A small self-supervised image encoder, trained from scratch: 3.81M parameters.
Rows from block 4, named by matrix and row number. Each number is 128 + 32 x the weight over its row's rms, rounded and kept within 0 to 255. All counts start at 0. After the name is the row's rms in percent of the matrix's.
# c3: 3x3 conv, stride 2 (model.blocks.4.c3.weight, 192x112x3x3), inputs 69-91, a 3x3 kernel for each
c3.15 090 [122 113 136  92  98 130  97  90 100 128 128 144 120 108 146 112 100 109 100 134 108 131 118 142 120  97 116  78 119  81  72 127  72  88 110 108 134 157 141 131 146 161 142 147 150 134 110 129 121 107 124  80  63  96 130 143 120 130 114 115 139 111 103 140 131 141 118 106 133 162 146 162 150 140 148 160 146 190 142 180 156 105 145 129 136 113 117 118 141 112 123 131 123 115 114 100 107  95  72 132 143 151 120 122 170  94 135 158 136 145  99 142 101 131  68  93  91 146 204 183 138 159 131 165 199 177  96 115 110 103  99  96  81  94 101  95  96 112 117 127 113 107 109 111 128 201 152 141 133 191  98 160 153 145 151 124 124 138 123 145 107 120 111  95  86 110 139  94 115  75 110 117 104  83 114 154  82 149  98 103 135 105  84 116 151 125 140  99  91 105 119 110 100 105 127 148 121 132 113 137 129 135 126 126 135 149 146]
c3.16 115 [144 105 111 164 127 158 169 192 167 109  82  85 113 118  43 125  41  38 118 125 109 159 162 131 135 169 152  72  77  87 116  96  82 144 125 145  63  54  21 115 130  85 140 103  78 135 140 134 130 121 150 133 151 150 122 131  76  59  75  78  87  85  74  54  94 123  55 105  85  96 118 119 137 117 124 118 109 113 161 133 119 139 156 156 129 121 160 130 138 133 122 152 153 121 134 183 173 224 230 132 147 184 153 124 168 146 176 219 148 139 132  92  67 127 123 171 164 102 104  98 124 109 112  94 108  89 132 172 146  64 117 110  48  91  81 143 146 144 155 123 120 113 145  93  72 102  56  71  80  58  87  90  60 136  88 102  87 106 102  93  89 116  96 144  96 118 125 147 149 191 157 146 147 126 144 140 121 139 170 148 112 127 103 156 152 144 154 148 156 146 133 134 111 124 143 117 100 131 133 128 120 137 160 144 153 154 149]
c3.17 107 [121 145 122 141 146 140 150 164 120 132 108 120 137 122 129 145 165 142 119 148 129 144 100 119 192 188 177  77 187  86  69 175  75 135 197 123 122 123 165  78 112  99 202 149 203  94 105  90  84 141 122 108 118  96  98  74 120 117 118 141 150  53 149  92 127 107 102 110 159 130 192 152 120 141 118 135 173 120 155 158 129 135 132  93 114 102 122 161 177 129 104 113 112 122  85 129 121 108 152 126 125 109 150 116  81 144 141  70 184 141 143 158 137 166 148 104 121 145 135 122 158 114 141 132 133 179 138  85  76 139 156 156 149 119 126 145 144 195 114 110 130 130 109 190  62 116 114 119 126 123 127 112 119 122 134 130 139 148 184 129 169 132  99 127 118  97 111 132 155 147 163 103 157 125 157 125 139 164 160 139 147 116 131 125 111 134 154 102 104 134  81 147 164 146 168 176 171 191 147 142 131 144 137 117 117 157  95]
c3.18 106 [ 88 108 116 118 120 141 180 172 150  97  84  75 115  90  77 110  81  58 141 129 147  96 134 137 120 133 105 142 139  94 161 129 100 150 152 131 149 110 140 146 137 122 129 131 111 146 147 127 212 136 147 218 173 135 134 133 109 157 113 108 163 174 137 143 160 102 195 140 213 198 201 216  85  91  84 154  85  66 149 139  92 107 116 156  87 121 115  79 109 130 109 100 144 140 147 108 172 171 112 116 137 129  38  96  52  45  28  63 143 132 112 118 125 122 114 109 127 123 129 161 136 152 144 126 179 157 129 132 118 171  98 138 128 175 159 102 120 106 143 127 117 148 151 119 147 139 123 152 137 124 158 183 148  99 135 147 128 110 152 138 159 128 156 118  49 190 137  35 191 182  68 136 116 150 134 122 161 103 139 130 137 126 127 135 169 129 126 128 100  82 142 151  79 127 129  84 135 136 134 150 155 172 114 167 169 191 142]
c3.19 099 [113 157 128 159 130 136 119 144 124 122 142 133 119 141 141 113 131 121 145 122 129 162 153 141 127 129 118  68  69 120  89 120 111 141 130 163 114 113 131 129 153 128 184 181 213  94  97 118 113 103 126 113  96 107  81 137 119 104 184 111  63 147 119  83  60 114  99 119 130 109 106 143 102 158 116 101 135 154 142 132 157 135 144 161 162 177 157 114 134 143 140 134 166 127 161 174 124 142 116 140 121 104 122 116 115  95 109  84 136 134 122 156 207 150 119 155 130 135 109 134 118 124 173 120 115 129 120 167 151 114 163 166  94 125 129 128 102  85 148 112 114 146 153 106  81  62  91  72 122  62  96  60  37 100 108  82  82 101  56  70  75  58 136 123 110 141 153 120 129 148 125 130 116 106 139 143  86 111 115  77  95 121 133 106 135 142  95 107 130 102  97  97 130 103 109 118 108 131 127 139 129 151 144 126 123 137 135]
c3.20 105 [119 137 131 122 149 136 134 124 154 151 117 116 126 132 104 116 105 113 111 116 123 121 125  94 124 115 125 140  89 105 118 141  80 140  79  69 166 104 128 164 115 140 108 141 112 158 151 140 132 159 170 149 129 146 146 191 187 167 141 195 165 180 127 156 131  96 149 133  50 108  95  82 151 102 111 128  99 145 112 121 110 128 151 140 137 113 101 129 114 115 128 113 126 130 150 126 103 104 120 141 174 120 118 133 122 103  94  94 131 152 113 141 115  88  84  98  77  96 119  81 104 157 121  87  96 119 134 119 145 109  98  92 136 135 117 122 112 130 100 100 116 116  99 139 163 159 174 165 145 147 114 123 131 116 148 149 112  86 125 125 103 129 113 171 160 115 131 125 119 102 119  75 116 118  75 112  86 107  71 101 124 124  93 129 152  58 102  67  72 137 101 123 119 152 109 142 125 148 129 182 142 147 125 123 143 129 142]
c3.21 105 [106 100  69 105 136 103  95  91 131 132 162 162 137 114 143 138 115 124  95  59  75  67  84  74 110 119 124 150 108  90 120 113  97  82  67  95 124 148 147 131 141 151 134 134 133  99 100  89  99  70  65 101  76  42 137 153 145 155 120 133 108 125 136 155 156 128 139 141 127 145 149  96 126 129 113  89 139  86  85  73 107  73  37  83  63 103  13  56   0  48 100  67  50 111  96  24  72  27  69  88 112 134 109 139 165 104 125 134 120 141 106 131 110 126 100 115 127 117 122 138 105 111 127 138 109 144 124 134 154 157 158 177 116 129 174 168 168 196 181 156 188 131 153 145 137 155 164 189 187 168 133 159 122  95  86  92 104 165  74  98  82  99 152 147 139 139 132 137 128 158 138 149 107  99 118 107  91 142 134 116 112  93 108 105  91 111 139 127 117 130 187 174 144 117 184 133 171 152 104  80  96  88 102  76 143 115 105]
c3.22 093 [119 134 128 138 134 147 162 105 117 159 120 141 187 157 135 181 160 148 141 123 100 146 114  95 149  97 102 155 172 164 133 151 152 139 133 117 133 180 149  88 157  97 103 146 125 114  93 126 129 141 122 124  92 115 138 107 122 128 133 142 117 132 145 158 119 132 190 113 112 156 102 131  98 115 145 191 133 152 128 122 154 138 103 126 160 138 140 147 112 117 146 155 130 147 122 150 132 116 104 110  65  79 133 114  84 134  90  52 152 141 118 178 121 142 159 141 136 129 158 123 131 101 108 128 138 114 128 128 116 132 151 115  93 136 132 186 196 199 156 155 167 108 127 122 120 140 162  91 139 176 114 148 169 109  87 114 168 134 131 139 121 147 127 153 125 140 132 114 119 140 137 121 118 125 138 144 169 124 179 159 146 142 113 111 135  97 123  91  88 145 156 159 117 139 177 126 165 217  66  69 106  77 111  72  86  77  70]
c3.23 087 [164 206 194 127 113 147  94 130 131 134 132 159 110 130 166 107 129 116 124 117 139  89 136  96 136  84  89 116 109 143  88 107 151  97 128 153 139 171 135 124 139 127 145 130 113 153 145 171 151 160 132 112 128 105  95 140 189 165 155 144 156 137 109  71  74  99  83 111 125 116 110 153 151 177 174 147 152 156 115 174 152 124 111 131 122 114 121 141 127 129 120 156 145 121 125 136 135 134 125  70  74 108  74 122  95  76  84  91  39  34  76  71 100  76 107 139 114 135 127 131 131 152 140 143 153 192  92  77  85  48  91  71  60  49  86  78  83  84  99 133 116  93 124 134 112  86  94 120  70  82 160 112  97 127 158 178  78  86 129  95 110  78 150 151 113 146 131  58 125  52  73 112 111  71 110 115 104 115  66 122  69  64  81 126 134 103 107  72 129  82 122 110 118 116  66 114 109  96 146 139 139 148 142 126 121  89  93]
c3.24 111 [119 124 143 148 131 123 151 152 143  89 102  78 112 132  94 136 113 105  95  79 104 105 114 117 109 133  86 155 132  93 158 107 145 152 132 140 106  98 115 118 159 160 137 143 127 139 137 102 185 123 143 176 151 168 152 156 127 195 110 202 167 190 202 124 110 133 158 115 136 178 139 129 101 109 116 133 123 113 135 167 128 125 111 119 138  97 152 121 155 146 120 145 143 135 126 167  95  88 122  79  90 113  97 106 120 103 149 151 106 109 138 137 126 162 106 106 108 125 131  94 136 132 131 138 166 135 120  96  86 181  81 120 197 209 177 125 124 120 141 129 153 152 165 167 119  77  83 147 118  96 105 107  94 108 137 120 114 123 115 159 117 125 114  94  80 133 118  71 112  94  78 113 102 122 122 128 114 112 151 128 111  85  94 126 145 128 111 137 127 128  98 165  98 125 166  79  91 140 136 122 135 181 102 149 165 166 144]
c3.25 105 [100 109 112  95  86 106  94 111 132 116 129 134 105  96 100  60  51  59 150 136 123 172 148 135 173 153 154 125 141 168 130 123 116 129 159 165 138 154 130  70 104 128 103 131 116 157 125 187 133 103 102 112  95  66 102 121 162 163 155 125 128 139 118 126 100 108 108  79 117 110 153 127 136 150  91 111  86  73  97  50  25 142 106 114 108 115 119 108  94 109 115  69  80 142 125  73 112 116 103 113 133 119  85 120 124  86 104 137 162 160 136 128 129 119 138 142 137 138 117 134 115 111 123 108 109 122  86  60  89 193 170 142 180 171 176  65  44  87  89 114 135 149 155 150 106 151 118 111 133 113 105 118 157  91 146 153 122  97 138 134 154 137 177 146 137 107  75  46 145 111 107  95  88  69 118 111 124 131 129 173 130 121 123 114 123 142 123 112 131  64  80  87 107 123 139 139 156 129 116 136 158 115 129 119 118 116 136]
c3.26 094 [132  88  80 169 156 139 133 133 127 125  87  87 148 156  85 116  69  85 142 147 124 135 155 100 103 116  84 162 176 136 163 164 173 158 224 188 110 101 108 107 148 100 115 154 143 141 151 136 184 154 130 172 183 178 108  95  74 102 161  66  89  68   6 151 123  87 141 137 123 191 133 116  88  31  19  62 114  71  48   0  25 111 116 124  90 118  77  78  71  90 170 161 177 137 166 150 123 146 132 143 109  81 160 145  69 173 113  92 176 174 159 164 156 129 130 151 137 172 161 157 151 175 182 153 144 132 115 140 125  85 150 129 118 102 110 164 191 188 136 123 186 117 178 175 119  94 101 122 135  67  87  98  90  86  15  49  92 149  88  96  73  90 145 153 158 159 139 156 181 195 176 119 146 141 126 114 123 144 156 117 164 152 129 145 127 119 120 147 107 106 135 145 114 102 144  97 141 156  82  34  54  76 128  52  64  64  79]
c3.27 097 [184 167 135 133 138  77  87  54  54  74  60  71 116 101  93 155 136 151  66  43  63 117 106  99 120 108 104 132 109  87 102 110  91  89  86  91  95  73 103 117  98 105 129 131 171 161 127  96 114 136  97 122  91  96 115 133  83 155 158 127 138 128 113 101  89 105 145 119 171 127  99  94  89  81  58 128 138  86 175 178 148  87  71  52 136 115 148 139 117  90  91  90  98 119  93 154  81  74 104  97 120  99  97 124 107 118 133 128 115 111 118 110 127 144 142 113 113 122 118 131 129 141 144 157 138 144 102  76 100 121 137 180 202 196 180 143 143 170 165 143 163  91 110 127  50  56  65  82 108 124  83  90 134 167 136 123 147 123 107 139 151 102 134 110 140 106 146 133  96 154 142  96  78 106 112 115 154 154 153 147 140 111 113 121 145 161 131 149 141 139 130 141 115 145 136 101 117 132 146 117 136  97 108 117 100  85 129]
c3.28 091 [132 148 124 108 102 100 113  93 177 111  78  84 104  91 104 148 168 165 125 133 149 125 178 170 138  88 121 129 128  95 146 137 141 142 106  96 130 170 109 154 162 120 119 122  76 137 116 115 154  91  89 143  98  80  63  48  57 126 134  89 138 142 173 130 133  99 139 131 124 144 155 147 114  96  97 123 125 134 180 157 177 134  87  76 122 125  65 139 148 144 118 109  71 124 105  56 145 110 100  99 120 125 103 139 147  80 186 174 148 130 104 137 180 143 173 176 120 121 116 130 144 168 153  86 120 131 100 108 109 183 165 101 182 192 186 136 146 174 164 129 173 162 169 138 186 170 165 171 191 169 153 169 126 131 124 139 125 139 140 158 171 170 181 143 176 163 102 156 142  81 116 114  97  61 142 119 122 140 110 103  99  95 120 120 122  98  96  70  56 135 133 146 135 133 134 107  92  91 133  85  78 142 161 109 161 151 148]
c3.29 100 [ 98 142 144 116 155 179 112 154 190 124 127 133 114 149 123 131 130 116 152 176 159 172 151 192 177 186 174 121 131 165 145 127 176 102 116 158 149 149 158 110 161 144 134 145 113 131 141 136 106 137 138 115 135 142 163 121 153 153 139 155 140 105 146 158 153 172 196 142 219 159 198 211 115  94 137 113 103  65  95  93  69 105 129 149  75  64 123 101  84 116 111 125 172 131 135 159  92 151 194 102 121 119 120 123 131 106 138 127 138 118 140 137 159 171 166 147 187 104 106  84 117 126  84 127 129 126 153  95 114 132 132  90 167 138 123 163 160 137 141 134 109 126 141 113 190 131 114 120 117 111 109  92 110  99  84 106  90  90  69  71  58  59 119 131 114 122 109 102 144 148 116 107 156 170 159 109 178 169 166 200  89  96 107 122 113 101 161 170 152 133 146 140 118 131 134 128 137 141 125 140 139 156 120 151 130 145 162]
c3.30 090 [ 92  92  77  71 117  91 120 155 145 141 149 175 146 113 129 100  96 119 143 138  85 195 185 192 172 204 186 161 163 113 160 140 137 108  86  89 178 148 166 159 150 178  83  93  87 186 173 163 133 133 131 137 133 123  77  93 113  69 117  87 125 100  83 158 137  97 134 125 123 119  82  62 158 135 140 140 120 132 133 121 132 122  72  88  97  97  81  90 120 136 138 165 124 109 116 134 128 151 176 128 131 141 137 113 197 142 178 217  78 111 133 128 126 197 122 152 164 174 152 149 161 141  89 158 159 127 143 114 114 100 116 137 127 118 144 122 132  90 157 125 150 154 162 122 105 111 126 105 135 131 123 127 161 120 130 109 123 101  93 154 135 180 164 102 107 147 168 130 135 135 165 107 115  71  95  94  94 131  90 130  78  56  77 107 109  66 111 113 100 115 141 143 114 132 123  86 105  98 116 101 111 167 124 152 127 117 146]
c3.31 092 [115 122  84 143 103 111 122 144 147 101 133 103 117  92 112  81 118 146 137 122 112 143 116  82 177 121  83  85  91 107  92 115 129  81 136 126 115 103 150 132 140 138 129 134 145  96 111 116 142 110 131 131 137 155 124 144 115 123 130 142 160 209 151 116  71  75  73 102 105 132  93 102  73 107 122  68  96 174  85 155 160 173 114 139 147 163 113 165 125 147 152 112 161 154 156 119 161 156 114 133 108 115 151 119 144 179 147 132 115 110 105  89 158 173 163 170 127 138 134 135 159 144  81 118 110  94 143 128 153 161 116 126 153 131 100 110 121 156 120 119 179 141 153 186 146 136 131 162 147 138 165 132 112  85  87 141 112  96 147  65 116 147 148 157 159 154 164 129 179 148 134 153 158  75 189 157  46 170 163  44 133 100  92 132  92  68 163 108  59 145 119 104 137 105 118 119 135  93 157 145 123 180 109 126 167 128  97]
c3.32 098 [106  84  97 152 122 119 128 152 130 127 107 135 141 115 108 121  90  99 120  59  98 155 114 109 115  97 113 123 140  91 180 162 192 180 252 157 140  95 143 135 135 137 113 132 143 132 132  91 173 127 124 172 191 144 127 120 149 152 157 132 172 152 122  77  96 124 115 120 137  67  90 146 154 145 100 155 106 102 174 145 121 176 166 180 150 160 161 159 176 175 140 122 110 159 157 124 119 147 101  95 148 106 123 111 102  82  80  82 148 107 127 145 125 127 155 140 112  89  86 113 145 143 156  95 142 183  99 119 161 118  98 144  96 125 122 115 100 109 133 155 133 161 148 142 105  78  77  73 144  63  96  71  81 132 111 141  98 134 173 107 111 101 175 153 143 218 186 136 169 183 136  42  76 131 115 125 163 124 119 195 113 127 130 103 154 125 116 137 161  89 119 119  50 127 112  67  95 131 140 150 130 143 154 138 130 100 109]
c3.33 105 [ 77  88 106  77  91  80  77  99 100 128 112 113  88 111  79 114 111 102 136 147  83 134 139 101 118 127 120 150 120 129 135 125 104 135 128 129 177 110 110 187 117 104 153  94  87 146 143 132 155 163 127 128 133 123 103 133 106 105 105 108 108 125 128 130 120 137 133 146 151 119  99 136 136 140 120 110 116 147 138 120 145 169 150 141 146 135 138 128 112 110 151 153 138 144 135 182 151 173 183  98  90 108 104  96 139 119 139 145 177 156 118 170 130 145 138 129 118 141 112 138 134 139 106 157  67 108 163 147 153 135 111 126  82  96  90  55  63 105  87 134 115  93  91 122 171 138 122 150 119 131 131 143 113  65  34  78  25  65  44  60   7  48 101 100 131  78 132 115  97 129 148 160 121 142 147 146 119 144  96 113 115  93 134 149 162 141 119 103 127 147 126 129 154 147 157 116 114 122 123 139 137 156 129 135 126 122 121]
c3.34 112 [ 80 127 110 104 124 132 114 125 115 110  82 127 120 138 148 146 115 155 165 162 168 142 112 175 137 152 140 109 110 118 122 126 121 124 124 109 172 126 178 135 114 161  83 117 106 146 150 121 147 147 140 168 152 127 148 104 121 123 103 130 145 116 136 193 195 175 147 173 196 166 197 192 114 170 146 135 151 132 124 167 155 138 107 152  94 114 124 121 112 115 127 151  82 154 119 123 138 139  82  99  98 102 131 138  56 139  68  62 153 143 103 147 124 143 141 121 101 131 140 153 141 142  98 120 170 121 131 115 160  76  84 130 122  97 144 136 114 102  98 112 107  81 127 115 146 136 132 153 101 135 144 169 127  67 108 155 101 156 145 113 104 123 171 154  56 189 159  57 153 162  81  98 110  98  91 128 123 137 131 129 110  94 134  78 119  96  81  61 108 125 115 137 111 120 105 112 147 111  54  88 157  62 109 177 110 142 157]
c3.35 097 [ 93 105  95 100 123 104 104 105  89 146 103 142 163 163 149 188 170 183 175 179 158 126 127 128 132 151 148 136 154 138 126 140 108  89 136 146 182 125 151 140 127 142 105 127 132 134 128 140  91 147 130  98 154 143 179 137  75 132 116 100 117 141 125 165 157 113 177 142 107 129  92 103 151 137 155 147 167 160 158 149 185 132 133 121 147 138 131 122 104 113 115 113 127 133 152 134 116 176 121 148 166 120 148 125  82 131  91  56 170 152  96 159 110 101 137 165 130 145 161 153 170 133 127 142 175 141 128 130 108 114 106 115 104 118 112 138 158 123 125 141 118 101 109 126 133 125 134 150 130 172 145 135 171 127 145 137 127 183 174 143 110 154 135 124 117 152 131  91 131 179 148 118 130 138 152  98 163 180 193 168 172 127 111 138 131  96 108 119 119 127  89 133 146 133 157 136 140 179 141 144 140  97 127 165 129 128 172]
c3.36 095 [108 119 111 114 137 102 128 110 115 100  91 112 129 111 114 128  91 118 110 140 134 147 115 116 159 152 140 135 164 136 118 132 139 138 157 146 105 139 102  94 141 115 145 147 137 161 121 133 148 128 160 156 145 151 153 159 151 108 116 134 112 120 130  79  68  67  50  65  63 109  78  79 105 154 136 107 135 137 104 129 135 108 145 133 111 116 152 114 155 125 143 149 157 118 145 178 141 175 177 131 122 147 101 114 136  74  83 119 121 141 116 114 128 119 127 168 138 134 101 106 140 147 114 147 100 101  93  98 124  74 112  82  85  59  77 120 103 126  70  84 101 100 123 127 115  98 149 108 135 148  99  98 118  89  71  75  60 107  61  71  56  56 153 154 145 162 120 151 195 208 171 154 175 125 191 160 110 168 196 115  88 123 137  99 162  85 106 121 101 125 155 145 119 133 152 136 154 138 150 120 120 131 142 108 113  82  81]
c3.37 103 [ 96 126 141  95 118  93  58  83  67 131 145 167 157 136 172 157 163 180 157 147 144 188 168 158 135 148 134 108  95 102 141 121 108 113  70  94 189 100 190 151 114 163 167 132 180 137 125 106 129 148 120  87  89 119 119  84  87 137 130 122 126 112 121 123 116 127 163 136 175 150 168 174 153 153 182 174 138 196 201 184 179 109 114 103 110  87 129 117 125 143 107 122  77  96 125 102  87  70  75  98  78  57 116  96  83 130  97 101 148 138 127 126 145 117 164 155 141 130 142 131 146 146 183 173 184 147 112 109 117 165 134 166 183 177 164 116 107  96 156 156 148 149 137 147 108  73 121 136 106  97 133  98 129 115 136 127 136 122  89 123  81  83 160 110 130 117 120 111 134 164 132  80  37  59 121 100  89 141 115 115 123  77  86 134 118 116 146 150 140 133  84 103 150 155 131 113 151 129 129 167 125 141 139 141 127 114 119]
c3.38 098 [166 170 126 146 110 140 157 140 159  95  36  86 110 126  93 132 126 101 107 128 116 100 149 132 124  69  97 128 111 118 140 176 129 137 153 178 121  91  98 132 138 141 160 123 136 180 178 150 184 159 149 173 176 188  79  91  87 110 115  95 100 103 125 118 109  96 146 142 122 111  89 152 139  77 103 133 136 136 126 134 135 132 119  98 106 154  76 134 112 102 144 147 120 151 121 154 137 130 137 136  97 145 103 113 110 164 119 125 144 133 144 137 148 120 122  87 119  74 119 107 133 157 171 171 194 164  96 119 125  74 138  83  74  69  67 128 173 144 163 154 175 158 160 205 138 149 117 161 151 119 137  92 104 124  92 126  86 108  87 131  89  96 137 171 171 141 129 168 158 150 200 154 156 149  92 143  97 107  77  73 131 122  97 174 171 128 135 134 120 107 115 134 116 103 124 118 100 129 121  86  82 124 171 100 136 147 123]
c3.39 106 [174 149 130 142 143 124 125 123 102 164 134 157 142 158 130 150 146 146 190 155 173 139 137 113  96  91  99 110 139 139 133 104 185 144 171 179  83  59  89 142 111 149 111 112 148 162 175 133 150 116 142 169 185 168 134  73  73 132 118 127 174 144 124 178 159 136 175 148 129 162 173 141 110 130 118 106 133 115  88 137 120 114  85  67 112 129  73  71  88  85 146 101  97 126 115 121 134 121 113 126 115 129 142 114 115 105 121 123 156 143 170 153 148 173 156 190 162 121  82  90 118 115 141 167 151 150 117 111  55 110 110  82 116  93  75 192 187 156 157 113 176 168 171 191 112  68  81 107 132  69 136 104 110 117 106  82  81 139  78 108 106  92 180 130 149 167 135 179 125 166 171 143 122 117 121 141 149  90 115 116  86  73  81 111 126  97 120 118  74 164 146 142 167 148 126 122 133 111 133  91  83 102  93  43 115  57  53]
c3.40 100 [ 56 103 102  63  95  69  87  88  81 124 155 141 112 147 132 137 136 114 177 165 144 176 140 154 129 140 131 174 126 173 153 164 135 171 161 176 190 132 185 167 126 122 149 105 150  90  81 115 144 151  96 154 110 108 116 112  69 166 137 110 200 199 135  74  55 102  95  76 107 106  73  83 153 169 139 132 132 149 151 135  99 212 200 166 213 148 241 189 196 212 164 151 135 146 134 139 182 201 178 122 124 116 170 128 117 128 111  94 118 104  96 151 133 107 126 127 106 180 158 171 175 151 177 184 203 154 131  93  83 131  91 103 232 166 160  86  90  91  82 110  49 114  88  64 104  87  96 125  86 107 100 111 120 100 144 121 118  99 106 109 111 105 149 137 123 129  80  82 133 125 122 128 104 115 125 124 138 146 131 132 107 104 101 134 124 150 143 136 147 100  87  72  94  80  63 130 113 125 115 139 113 140 106 146 136 146 132]
c3.41 095 [100 130 128 130 148 124  95 143 105 170 142 123  97 118 120 110 132 129 144 154 134 172 177 191 133 145 108 190 163 146  83 135  91  85  71  79 159 138 137 127 117 141  99 121 119 122 141 139 133 110 149 112 131 132 120 114 125 176  99 122 195 175 143 138 117 118  90 125  91  93 108 114 181 157 142 101 131  55 125 158 117 164 169 128 172 127 149 126 100  91 145 139 148 153 125 164 148 122 111 130 152 163 132 104 109  91  51  35 109 102 137 120 150 116  95  90 108 109 110  76 117 107 128 182 216 148 133 119 125  96 103 137 119 102  85 124 133 113  66 121  95 120 100 102 154 138 157 119 124 106  82  47  54 147 158 142 125 123  98  77  50  69  82  96 100 153 139 142 156 173 142  89 110 130  84 115 108  70  62  88  52  85  72 145 135 157 144 177 179 132 141 147 111 109 100 103  99 105 163 217 167 231 173 216 168 169 132]
c3.42 103 [111 114 149 117 122 167  64 181 217 126 137 133 125 124 123  95 100 136 103  72  95  87  69  76 100  98 119 139 132 119 113 120 139 148 135 120 170 145 129 148 128 149 121 118 112 102 101 129 113 124 117 135  94  75 126 166 160  86 108 165  35 140 164 135 173 164 170 158 172 167 110  79 136 165 169 110 120 199 127 129 175 137  98 115 104 120 121 104 108  92 113 116 122  61 118 202  48 152 218 112  99 150  85  96 172  90 138 160  76 117 118  28  91 198  95 142 131 150 126 123 209 150  34 170 105  84 171 166 144 121 142 151 154 166 153 116 108  94 131 128 139 129 122  95 126 144 154 141  92 166 101 152 198 106 131 144  92  94 178  60 101 136 154 108 130 139 138 161 100 154 176 168 149  80 173 162 101 173 192 128 142 130  82 143 141  63 131 121  90 133 120  95 167 126  61 201 136  75  92  85 115  86  92  95  79  71 104]
c3.43 106 [156 142 151 123  95 132 119 119 139 100 142 131  81 132 125  75 102 100 114 149 132  90 152 168 111 109 126  84 108  90  54 126 141 106 153 146 158 158  89 168 161 134 167 163 130  91 112 122  70  84  86  65  94  86 105  96 123  60 104 127  74  91 112 102 102  83 119 135 132 145 134 143 134 127 117 101  75  98  99  69  91  93  90 109 104 132 124 128 138 124  89  97 122  81 112 149  60  85 114 140 143 142 116 118 113 132 113 128 112 132 149  61 135 207  74 116 132  94 102  85 124 149 101 110 116 125 133 136 111  81 128 161 110 101 131 144  91 117 161 127 109 174 135  85 140 128 116 130 107 143  92 102 119 106  71  96  95  85  44 116  25  43 116  75 129 114 116 120 121  64 107 104 119 137 101 138 127 119  84  97 104 143 186 124 161 231  75 130 186 188 178 179 153 126 120 138 143 138 140 185 166 149 133 138 140 145 139]
c3.44 109 [129 119  96 143 128  67 134 106  95 126 126 128 124 123 131  97 104 123 117 140 123 123 149 128 133 124 108 159 165 118 143 157 146 145 163 106 132 118 158 146 104 156 109  90 154  81  58  89  76 109 103  70 110 136 107 100 111 111 110  86 110  67  81 191 185 100 238 200  51 176 175  85 110 106 150  92 115 180  79 106 145 134 135 148 102 119 137 121 111 158 121  76 148  94 131 131  75  92 132 159 123 143 167 131 178 156 143 178  92 126 141 119 134 131 137 118 127 144  86  58 159 167  93 138 106  33 118 145 106 157 159  93 153 137  72 155 128  99 137 114  90 151 100  97 117 152 136 101 137 193 115 156 174 121  97 103 116 137  91 142 150  98  95  93 156  60 121 160  99 109 164 117 159  97 161 117  56 189 133  61 140 126 117 151 130  74 152 105  81 137 134 130 142 120 136 158 139 101 116 104 115 134 121 115 125 105 112]
c3.45 110 [203 187 132 197 131 149 184 220 170  92 116 128  91 122 149  93 117 153 121 143 183 112 148 184  74 143 118  91 104 104 112 114 109 108 131 111   0 102 114  47 120 167  93 157 171 127 165 114 123 147 103 117 103  86  46 100 110  81 154 137  42 148 161  65  71 166 123 109 176 120 103 123  87 113 116  77 107 119  94 152 135 111 115 129 146 147 148  75 123 117 168 141 103 133 134 118 146 177 170 135 126 117 155 134 134 153 189 174 160  87 123 132 117  97 126 148 143  61 129 112  96 139 159  81 153 107  56 104 117  82 109 148  76 199 197 112 118 146 126 137 142 115 141 152  86 123 104  54 116 102  88 158 123 120 134 107  81 102 115  50 131 123 140 146 152 115 126 125  57 177 111  94 114 127 104 112 131 120 186 154 115 117 130 124 130 124 130 176 126 125 123 152 160 150 160  88  84 109 135 156 133  83 147 147 124 129 157]
c3.46 099 [117 113 129 132 122 142 143 161 162 122 122 117 116 121 100 135 129 117 193 204 192 167 160 158 115 150 111 163 100 127 166 157 136 140 138 137 144 108 112 124 150 125 124 118 133 110  80  85 129 123  89 130  76 106  66  90  91  89 142  69  92  85  92 184 202 169 226 131 199 176 224 175 140 138 110 161  88 110 108 129  95 153 163 165 142 152 187 169 197 187 129 121 120 137 170 147 136 177 171 169 149 161 143 154 148 127 137 133 145 142 127 142 153 136 147 164 143 131 134 125 121 134 161 111 116 103 112  84  92 105 113  92 119 148 111  68  97  86  43  78  68  71  86  97 122  90 105  65 127  86 139  97 107  95  95 100 142 106  97 115 107 129 123 122 156 141 138 148 128 138 152 159 187 155 195 131 189 179 199 175 138 153 127 127 153 141 160 164 143 135 132 141 110 170 106 113 103 111 165 174 164 180 151 168 147 150 111]
c3.47 094 [ 55 109  69 108 127 126 115 140 139 156 168 153 130 137 133 112 119 120 120 115 116 114 129 108 117 119 116 121  80  71  83 127  79  96 109 110 134  99 120 102 144 128 109 150 133 136 110  78 108 107  92 152 161  99 119 109  88 112 136  52 108  98  72 154 140 111 123 127 116 108 126 103 139 128 130 108 108  88  80  73  75 137 137 163 104 127 140 128 139 140 125 117  97 104 148 111  89  93 111  95 110  90 130 132 144 125 170 164 154 143 147 135 160 126  82 141 131 123 101 123  91 150 134 114 112 116 115 121 123 133 119 125 164 160 135  92  82  77 125 118  89 100 102  85  55  42  58  82  86  81 115 124 117 112 112  99 133 136 129  92 119  83  92 105 122 129 139 130 160 157 182 134 117 102 118  99 107 103 123  97 143 162 159 124 147 118 109 126 125 104 112 145 134 128 121 133 133 140 149 155 134 171  93 137 146 147 155]
c3.48 101 [108 135 136  91  79 134  96 113 119 139  91 123 133 146 138 131 159 126 149 156 108 154 109 129 160 172 150 125 140 159 153 157 145 141 138 137 164 129 149 151 124  90 134 123  82 124 137 139 122 115 118 121 117 104  84  87 104 132 127 121 161 174 139 170 224 173 203 152 196 128 167 153 108 121 103 119 108 147 145 150 123 170 160 160 199 154 148 145 141 118 117 126 144 133 138 156 124 129 142 110  88 110  95  91  65 114  92 126 111 115 126  82 123  60 115 118 101 160 154 141 143 142 158 183 154 167 178 147 155 116 160  96 181 198 169  59  55  81 115  79 102  99  79  85 152 149 142 122 183 134 140 141 155 120 113 120 123 124 105 170 159 135 138 159 141 102 106 101 157 131 102  82 137  91 120 130 106 121 137  95 145 126 125 137 161 119 129 146 135  93  50 100  71  45  77 124  73  91 165 165 124 168 141 139 119 126  98]